A small image classifier, trained from scratch.
Training: 18300 steps, batches of 128, held-out accuracy 100%.
Data: trained on microscope photos of single blood and bone marrow cells, 97085 training examples, 24.1 epochs.
Rows from block 8, named by matrix and row number. Each number is 500 + 50 x the weight over the matrix's rms, rounded and kept within 0 to 999. All counts start at 0. Numbers have three digits each.
# fc1: squeeze-excite reduce (model.blocks.8.se.fc1.weight, 30x480), inputs 320-479
fc1.1:502512514502515522542498511521559509525486510513499513560497520519539498498503536517504535488497508520518496521517539506509526539533504535496495511499494503534490517553511527524525518531498516531499541518504488488495518519522533509503502495498506511502517508512508548552517501547511501537553511497501508495503529498519500502501511514457497508556514522501522500534512498490515480498496508514516516522513496512499497522502533542500537497482492528516496511483560516493522515510515535
fc1.2:527514552589598504574494577499561497508515520512493609559501494506590494546516577542523636519461475547547430531553617494475608602556471623557500508537533507598629486608486613508514496618506548571504618491598580510556470546525510596498495499518501521491566511541500605598511532606584577548599517500493527497562593569525509504517488480447503534596528509495508494574513492526579489615500463538546525527541499553503503526540612567502594503511511488511500533450591511513623508491509552
fc1.3:488503506490519512522496504508553489511457508513498514541497505508503496497501512527494535488514483534514493510514543532484518513535516534505493495494504502538512510543502516495502504513492498528498530492533480499501511509497519509501500496496498516500498506487493536536511479533510507507536516498499513497497525500503472484474526524470495523544512512500509499501500496490497490514496483515504508503515498515496493520488521544503537496442503500527494511498518513475526508477502495
fc1.4:486490510507501506536487517499545499509507522515491495539501522503528488490515540495523518532465504488523492499501525492505501502534507517506493519522503510528488523546495513518522527525496523526502534499495480521513525500498507515507495496502500519502514512512520540543511509524514498513545515499492504495493512509517501496501498538475497503542495524493505493519520507536509456487495463517524497514496497496499493496500505521508521499480511480470494525467520504512510507484499526
fc1.5:568563557589573501568507669491611518493522517497514622547481510489473508547489590523454600487520496584556466534585635485499589485526503627551469487463499496615639506622474574456497515614475507573486650558586647456572532569463505629487517478430518526446538501526514615634494540655586587485638487485516524476615603609520514539515495512374483544618528520515490514514477461487565472621475453529483527487535483529481473545524586609486685482562475460557470527487557496521652492473552576
fc1.6:553551559556535495601500556493592642494526575490499545562484493491544499475543610614518580554485508569581484557579633548508561545581490616539486534567531482597580498625500553526529514579483543648489609564559550542518495542522516571484502486522500563535555538536565625620492566628552531544620489490500582487529611514574509542519495563386489573626559500502493500548510486554564501548485462581540554559564485540485486541544552626487626489504520527538484582478596537556588490499545572
fc1.8:547573523519546512604480461510561519510474490513483531564486526504552481521480588543524587470512482568505499503575630428483534559479522620508484498469509497572555520590516531501529512568483533574485604545553502455546529513527517574491486483528494487437561531484482588602508534599520520555603526482485479482530616505539457504462521521450483508568487528486506484553512485478565437521481483500509487487499482538486484536493509580489627484505494506499483501521585528511575505512532569
fc1.9:569506494559537492552488597489601561493543415498495563564496504496484489561448563515448646444506488501403462477487578424492638495425492592555489476385468498572602508564499549455493502562503474518498587557557609442609491506509496550496498490433506461406462474524426547561501590574613631488567502493499410488624561647447511523511511483468495436552479516497496493476455477429560471549492463406497479497471488543496493500516547540496594495530445477478492410474524443547587499499571502
fc1.10:546551535521577519532469557510569559519498492522473583558511512516511470552494535530490582494466464545530489527540574481466553552496495591507504501494500514623550503579498553507511487607507509552516581551551533473521509538457519571512477509516483503477579509525478570577521560586533539514579523512475505507543558544562497511509484520486512503573520509476518474534504493496562505559506519526522519528530509541513507521524562564514575513517501478541506512431553497517551519493571569
fc1.11:544538494557534494550525543486563572498509464499533553558507566494517527539453491500508537463525527523460524491538543489528537489465517544537502505458457493544528585547539551490534555551488505500506546590533546445500529512440496538500538501463542482464573514550476538554503567557533519507555497508536472504506562520543510554510540461492507484541496606537494534510476447451556456540504432465475492498498501542498500487532551537507572507490454423503499468503507476528549501533545531
fc1.12:543563556609605502577500569498547517505514510503501641532497503501535500582500577557523633474467475576513460519586614516477617535518482607534490505483497499587643486592479606498508491624500532596498605536603556472554494568522508655499501492536495511488530502510505603598506570599590604489599502496502509491544582602526490535490473530440496503569513523501502499530496503504549517605493524499530523492515492550497492526486611569499597496516509490524493508438584480525596505477521531
fc1.13:505518511498527510535496540506543508507464526506499528543506513505512497507491543544490545489465502529562492506545557516502516524544503557530505516505494497555531525564511530525520520528500508539504563504522523504511508543469511527501501505494505518521535515463516566570507498560521512497569506505500537507509557517504442485454496533456506530562506521500505500497502478506508480522505505556524504521514504527502505548493533539504561506490496485517505549455529523468552506507509505
fc1.14:580499486599550493583485592490504532492539379501490622498492516495476486550426563491439654418511474537427504447540584413476651554445526584565480459370467495560640495546477577425466491594482427576494630539567639373581490522464492585499488491468490441360460449567420550554498555564601586477557495494493376488612570596471548512544504451362492427541426513487495487476425453415543459607488476388479428390435493513494483487552573522496619494538447509471484383489534448545603498474559535
fc1.15:629655533682512487593486573479563655485586556483496567545471501481548488490540569560516551532456507583586500534576583529509555568551490566504469499531496468536543485582478542484499513566466535560470579645503507511451499559531492537473504471520507546550553534599549604608483605601492444547610484471499574471491580488574574658586480580393470560573532525500481502529497467510685453510470444578510533540532471485474468583616559561473602470464498457559470575422592573609556484470656526
fc1.16:497495503515515503543482524498520514499487494498483518514504504495551482502517540509516494530484490497514513499500505506491506543501504513518500499507520507526519508525507515500504505529500504514502518506514511484518501501515503508498484503528480486482536508506492518526497515517511504546527502502484496501520519515502494485496510502500502492521514504483497483543521509522515468515501456508522509496509503502501500507491510498503512503489524509495502506484533498498511496506500541
fc1.17:475460372427468361503559441366435541362536339356559485405347640360491559482420424473499459418769571309346624315359456426575458488436667460455302402376445351470465593454605448368375613454320467543345495501479480405444706354509371481356560341482583349414480388442378491457355521457467469454454369332563348328444455457453465538450660400577338354455341584561361557462394416376471480481315534358431332381324340498361305409473460482356466345539361404290326336761511413507479356600508334
fc1.18:505515517494537521527495519512566504519452506518499525569499530514502495519494535526481540485491501523557487513531565500503524525546500560514489484475495506559536513573502531490493522531489492560500556515533514479514539516475524531506503496469506497487537487461487568562519493562517517513563516498501529496522565521502441497442502511465496514576501531502515500509499496475520483525493496551503498509518498533499488513488535544504558497482491485512492533502554500468551516502513517
fc1.19:557504477528498473504534531477569539468510476460536566480449509466463534533464522518458537474530528495466497473489564464529531468485535556526450482457490441549547522568497530458477533527435477541450577555579589458511518471444489554455538451465539483458474449507466570566463520547547524457562453455537480454558514537515492529491513476423452492567480534538463536456475450463530470599452455482511473479484453533447449480504537562454585450514467496466450475512494451511585465491554480
fc1.20:432418351389430351451577403357406509353514331345575446382341661354473577461411395460482420408800591272327639300319415424594420480421680419414305385363441342427425609421626408352355624414321446497341455456441443402410715323516361447349577335478600339411438364409372457415348484416430435440413360326578334325406416424419439500424682396600335340424330594577352573445381414365434476444312538341413320365311335468356312389435419452350426341514351394267323322798469398477439350623462296
fc1.22:486503495505508509514494514503535506507481495504497510533493514502513493507486509506489512489491491501510511502496515501492515514507520507499488496496486498526501515531513520498501512532489491519492519511507488480500515494499509510496500488482507500496519501499492523527503489521509504508532503490499504489508511500498481494486493499485489498528498518500503497517493488486508477503490502512492500501500488504492487509478519530496520491479493510498490499483524505485510504510499521
fc1.23:563565541538572473565489566468550519471472474475493572532481518471559489512489562550514575485495495537520511528567578489497568556510506595525476490473486476611613509581508560483512509593467526548482595519553556461532523540483473560480495482525497471443539499504473579586473547606544523534591476484494472481540566536552481484491520516459483489571528511494471494532510472470553443566478491507508527473531482510480476522505557534486597483508478450518477496489557486493577473507526569
fc1.24:561483480614587497572467620488548539492531389501477578522487528494482469571445574503462662369505449577442476427539582390452691502408488593581483468340473492561611500547479609429497474564480468538487599582565634432610524526487486611486478485429483433387482450541413530549494571557634628478553496487480391484615567615529510535508518458395486419536407507477497474491435463361570433586483487427452415441423486541486482501526617525489621487537456501515483423490550481522658495467525559
fc1.25:515493519566553501577507534498567487500515518500506546555483524496561506531539561557551602533520491519559502503541617488492568585535511608523479508513536491611563515607517561499509510601479543585486604476574535520556530498513508577488508482521510521474522533513511603605499525599551545539610512485507521482554559545533498494500520544447483520597496519509496505561519484517522468565480535552553496521509483557484479544485568581491596484498511507476480528515557515490578499519488580
fc1.26:671616614664490462484484541457424598459660541465486611415488462466559486439510473494524469550417482581592446580601488571480474523551406480455502525578526482499488430493427483494551437507506543472486501625503521528469472596556454540477490493520492525560482529670550508504462665517457461533506473490485547491514470510530635679646413521461493528467587440488466492527536515540629573504498482578555587516575489434484504566667494452482529491587529467602497568452485553618516466427678522
fc1.27:617528520561559503631475579499563573506493453506479610518509525507493476534487595498465586488502489575471537508563604439491567514451516600530510472463497508594597517594498591445467505624494477575510624602572601460554507535419499572510481513438487472429538467494462582592510541591583557465590501513481447512590568548514471563484522477441511466579511523481505481503456491481590467592511504468475508490510513525507509506532600520512614511537489470535512463471588466496611512490566599
fc1.28:552525514594574485597455606474540514484500434501459633518508529492522455524463519479462581420530448507466500476536561443448607563498513558530505417412482508525601529534528600425471480593508486546508560522553599439528520500509471609497459504536466438410529476517432559562494569572568563533564500505460434504546556569535494548496504443443507439517475537459495457516449477425515468568505471421434480440474503508507506475507627533506592507525465437471504431516573428527611497528513506
fc1.29:500493514490555510589491531509529504507475444508490525522480487504417490547435514445410542413512488531482497512534547467489535447549494546525475441436459495553546484539490538458454511545462448604484580509554524444511490520467514538495489486446498457451557435473433559559500484545536528413556513486491462482491550520511489501467486465462482469541508514490504487426422467424537484549477526490461505457515487565492471439487543554490551484499434513517473461500578422477549501481506513