A small image classifier, trained from scratch: activation silu.
Rows from block 6 of a small image classifier, named by matrix and row number. Rows with one number belong to one channel. Each number is 50 + 10 x the weight over its row's rms, rounded and kept within 0 to 99. All counts start at 0.
After each channel's rows are labels from the 100 images, of 14976, where the channel reaches its highest value: "strongest on" is what is common among them; "colour at peak" is the nearest of a few named colours to the mean colour under the peak. Only what is clearly more common there than usual is listed. The data: microscope photos of single blood and bone marrow cells.
# convs0: expand pointwise conv (model.blocks.6.convs.0.weight, 480x80x1x1), inputs 0-79
# convs1: depthwise 5x5 conv (model.blocks.6.convs.1.weight, 480x1x5x5), a 5x5 kernel
# convs2: project pointwise conv (model.blocks.6.convs.2.weight, 80x480x1x1, transposed), outputs 0-79

convs0.22:60 54 48 46 34 55 40 45 44 50 46 19 52 49 54 55 62 48 52 30 44 55 69 46 72 47 49 46 24 51 52 47 43 58 49 43 51 38 55 52 43 54 55 51 54 59 68 53 53 47 37 62 27 63 54 45 63 58 47 59 60 53 53 47 55 46 45 39 25 50 43 54 51 47 54 55 78 47 54 54
convs1.22:36 29 42 51 48 21 33 44 47 46 37 45 54 53 50 44 47 52 55 56 46 47 55 61 60
convs2.22:52 46 61 31 58 46 56 44 42 44 54 52 54 39 57 47 60 28 52 38 44 39 36 39 47 43 49 45 61 49 34 49 49 34 52 51 66 45 55 54 66 54 57 70 62 48 61 47 50 50 58 72 50 43 33 41 33 57 61 54 55 58 58 70 48 37 55 49 51 60 69 52 67 44 49 52 37 75 47 48
strongest on: cell type: promyelocyte
colour at peak: blue; purple

convs0.173:62 51 40 46 38 53 42 48 41 52 42 28 51 54 53 58 64 58 49 36 37 54 74 44 68 50 46 42 25 54 60 47 40 60 45 41 58 39 53 54 43 52 58 44 52 56 63 52 61 48 39 71 30 60 54 56 66 59 47 58 58 52 51 57 56 46 46 41 26 38 41 61 54 44 55 57 70 57 55 57
convs1.173:40 41 52 43 37 39 37 52 54 49 35 36 51 56 57 35 36 45 55 47 35 31 38 49 42
convs2.173:58 43 39 27 57 57 52 80 62 65 56 51 49 59 56 42 53 37 60 57 54 53 43 50 49 46 59 17 46 57 32 59 57 44 40 38 51 46 44 31 44 54 56 61 50 44 40 56 51 41 59 67 57 39 44 45 42 57 44 46 62 46 43 63 57 43 43 52 46 64 42 56 61 43 57 53 57 71 58 56
strongest on: cell type: lymphocyte
colour at peak: purple; blue

convs0.331:55 55 48 43 40 51 45 48 44 47 49 22 54 54 49 51 60 59 54 40 47 48 74 48 77 53 50 48 22 48 67 50 45 61 49 44 63 41 51 54 44 55 56 42 46 53 62 49 50 50 40 78 34 61 42 58 64 59 51 59 57 49 50 62 52 56 48 36 32 55 44 50 59 50 51 49 75 62 52 51
convs1.331:39 40 51 55 48 30 33 43 47 49 31 29 39 44 50 37 34 44 46 48 46 48 51 54 48
convs2.331:58 50 54 32 63 45 72 47 41 50 52 42 56 36 52 51 61 33 50 36 50 41 50 43 56 50 49 41 54 49 34 47 50 32 52 50 63 39 56 47 68 49 62 59 60 43 64 47 54 52 68 62 54 38 32 37 50 60 56 58 60 55 56 64 45 38 54 36 39 63 71 55 62 48 46 49 35 73 47 56
strongest on: cell type: erythroblast
colour at peak: white

convs0.289:54 53 45 36 44 59 41 49 43 50 39 31 52 59 55 60 57 56 48 42 43 52 80 45 63 45 46 42 22 50 62 46 43 56 45 44 61 44 58 52 40 57 55 42 50 50 55 47 62 48 42 79 40 53 50 57 72 56 43 67 54 58 58 57 61 48 39 31 32 44 44 57 58 40 60 58 59 61 52 55
convs1.289:39 37 39 50 49 38 36 39 51 59 36 37 41 54 67 36 37 42 54 54 39 37 43 49 45
convs2.289:56 44 64 28 59 51 74 48 57 54 55 42 48 37 55 46 58 31 58 53 51 46 47 43 57 42 54 36 57 53 29 51 64 38 49 39 62 41 49 36 65 49 55 62 57 43 49 49 54 49 61 62 58 42 35 38 43 59 55 58 61 51 52 67 50 36 50 36 35 68 57 57 64 48 50 54 48 75 49 56
strongest on: cell type: lymphocyte
colour at peak: purple

convs0.419:48 49 39 43 51 76 55 55 41 41 26 51 40 60 63 66 52 49 47 51 54 55 49 41 48 40 48 48 52 50 54 51 48 48 48 50 49 51 71 60 43 42 50 50 53 47 49 47 57 52 50 50 50 49 51 54 47 50 40 46 49 61 65 50 83 48 19 52 51 42 50 50 56 20 83 56 48 52 50 47
convs1.419:28 42 41 45 32 43 57 59 55 38 46 51 52 56 43 37 52 54 58 40 32 48 52 42 33
convs2.419:34 52 51 62 56 45 27 48 41 50 39 63 50 48 39 58 43 70 46 57 29 65 48 38 47 65 45 48 55 45 45 48 46 44 56 53 29 44 55 52 47 34 54 32 32 55 42 44 36 52 56 47 41 45 71 44 48 55 59 52 55 58 56 31 44 70 56 48 59 55 45 38 35 60 43 39 50 33 44 39
strongest on: smear: peripheral blood; cell type: lymphocyte
colour at peak: purple

convs0.341:59 45 55 45 34 59 34 52 55 46 41 26 49 54 58 59 60 43 44 31 38 59 62 43 68 43 45 44 32 56 44 54 43 60 45 40 46 37 59 43 40 47 57 55 58 59 68 54 56 53 37 55 32 64 59 48 57 60 40 53 62 59 60 44 59 41 41 45 32 49 40 58 42 43 59 60 75 42 54 58
convs1.341:39 38 49 57 49 28 35 47 52 48 33 43 52 53 51 45 53 57 60 60 51 58 66 69 62
convs2.341:51 47 53 33 55 49 58 44 44 52 54 47 55 40 58 46 60 27 52 42 46 39 41 36 47 43 49 47 62 49 34 50 57 37 52 46 68 48 53 50 76 53 55 67 62 46 59 47 52 50 57 67 47 46 31 42 35 52 61 57 54 55 57 69 50 35 53 43 47 66 71 54 67 46 52 52 34 75 46 50
strongest on: cell type: blast
colour at peak: blue

convs0.318:55 47 53 39 43 65 49 55 58 36 28 41 47 55 55 62 55 59 37 43 47 49 59 31 58 52 42 41 41 55 63 52 42 57 42 42 58 43 64 47 25 47 57 40 45 50 56 49 63 52 42 63 42 55 42 59 55 57 34 53 56 62 64 60 71 56 28 43 39 44 42 52 59 29 70 54 55 62 53 58
convs1.318:46 39 41 44 47 42 40 43 43 46 41 44 50 48 54 43 46 53 63 72 54 55 61 74 69
convs2.318:55 50 42 50 35 52 51 46 52 59 52 42 66 64 51 47 63 49 50 54 58 47 70 58 71 49 49 58 27 52 64 50 65 64 50 34 52 65 47 37 43 54 30 51 53 39 47 52 54 51 35 33 62 63 48 69 63 37 45 30 35 46 47 52 51 49 49 68 39 39 41 52 43 49 51 52 70 50 52 53
strongest on: cell type: blast; cell type: myeloblast
colour at peak: blue

convs0.262:45 52 34 40 51 78 59 51 37 42 27 48 45 57 58 66 55 52 50 51 56 53 53 42 52 44 49 49 49 49 57 47 48 48 50 50 54 51 74 65 42 45 49 48 50 47 48 47 55 48 50 54 50 48 49 52 50 49 44 49 48 61 67 53 81 51 16 50 48 40 50 47 58 23 79 54 49 55 49 45
convs1.262:24 40 43 44 35 41 56 54 55 39 40 49 49 53 42 37 51 52 55 37 34 46 50 40 35
convs2.262:42 65 47 55 50 35 41 47 37 53 35 55 49 51 36 66 46 60 36 53 44 62 48 44 47 64 37 50 53 33 51 36 50 50 65 50 38 50 66 49 45 37 50 38 38 56 45 33 37 63 50 51 46 50 61 50 48 51 70 50 50 69 68 42 36 62 64 52 54 50 46 37 44 63 36 35 50 42 34 34
strongest on: smear: peripheral blood; cell type: lymphocyte
colour at peak: purple

convs0.193:59 55 48 44 38 53 47 49 48 51 44 22 50 54 48 53 68 53 50 34 47 47 64 45 66 52 48 45 27 50 60 46 43 66 48 43 57 40 52 49 42 54 56 44 45 47 63 55 54 46 39 64 20 59 44 52 62 57 42 60 57 56 55 54 58 53 41 23 22 54 43 48 58 46 55 50 72 56 54 52
convs1.193:58 55 47 43 44 58 55 52 48 51 55 54 51 54 57 47 52 55 66 79 47 53 58 71 70
convs2.193:72 51 44 32 35 51 45 43 43 71 55 39 60 66 55 45 69 57 47 56 51 43 63 57 65 52 51 63 40 49 52 45 68 65 50 31 51 68 50 47 51 43 36 46 53 40 45 51 59 54 32 47 66 69 51 66 56 33 55 49 32 56 53 45 52 58 50 49 32 63 50 57 37 46 53 54 59 44 52 46
strongest on: cell type: promyelocyte
colour at peak: blue

convs0.293:51 42 55 46 50 74 50 52 56 42 25 48 34 56 68 65 45 48 46 50 46 57 48 39 51 36 47 48 49 55 53 51 48 50 48 48 45 50 73 46 40 34 51 52 55 52 50 50 63 51 49 52 49 50 53 56 47 51 36 46 50 69 72 50 76 46 27 49 47 42 48 56 51 22 76 62 48 52 50 56
convs1.293:68 72 65 52 53 74 70 61 54 52 60 55 53 48 51 56 54 52 49 50 59 53 54 52 55
convs2.293:51 44 78 42 59 52 56 48 63 39 54 41 38 41 54 47 55 46 56 18 48 52 50 49 50 44 58 50 53 55 36 62 40 36 40 59 53 40 48 59 64 57 59 61 49 53 74 61 48 39 62 65 52 40 51 46 39 61 48 52 63 47 47 57 52 49 48 43 44 59 77 51 68 48 52 50 34 64 61 54
strongest on: smear: peripheral blood; cell type: lymphocyte; cell type: myeloblast
colour at peak: white

convs0.268:63 51 46 43 35 54 46 52 48 49 42 26 51 59 48 55 67 52 46 32 46 48 59 45 67 52 44 41 31 53 56 49 39 66 44 36 54 36 54 47 43 53 61 44 46 47 64 56 54 50 34 63 27 62 45 57 58 64 41 58 62 58 56 53 59 52 41 28 25 52 36 48 56 44 57 51 68 55 56 52
convs1.268:53 48 43 45 47 55 50 48 51 54 53 52 51 55 59 47 52 54 64 81 44 53 59 71 72
convs2.268:70 50 46 30 37 51 41 42 41 72 55 38 64 67 55 45 70 57 47 58 51 44 66 58 72 51 50 63 40 48 54 44 64 65 50 38 52 64 50 46 50 44 36 47 53 42 42 49 58 55 35 46 65 67 50 69 56 36 55 46 36 55 53 47 51 57 51 55 31 60 48 55 34 46 52 54 60 45 51 44
strongest on: cell type: promyelocyte
colour at peak: blue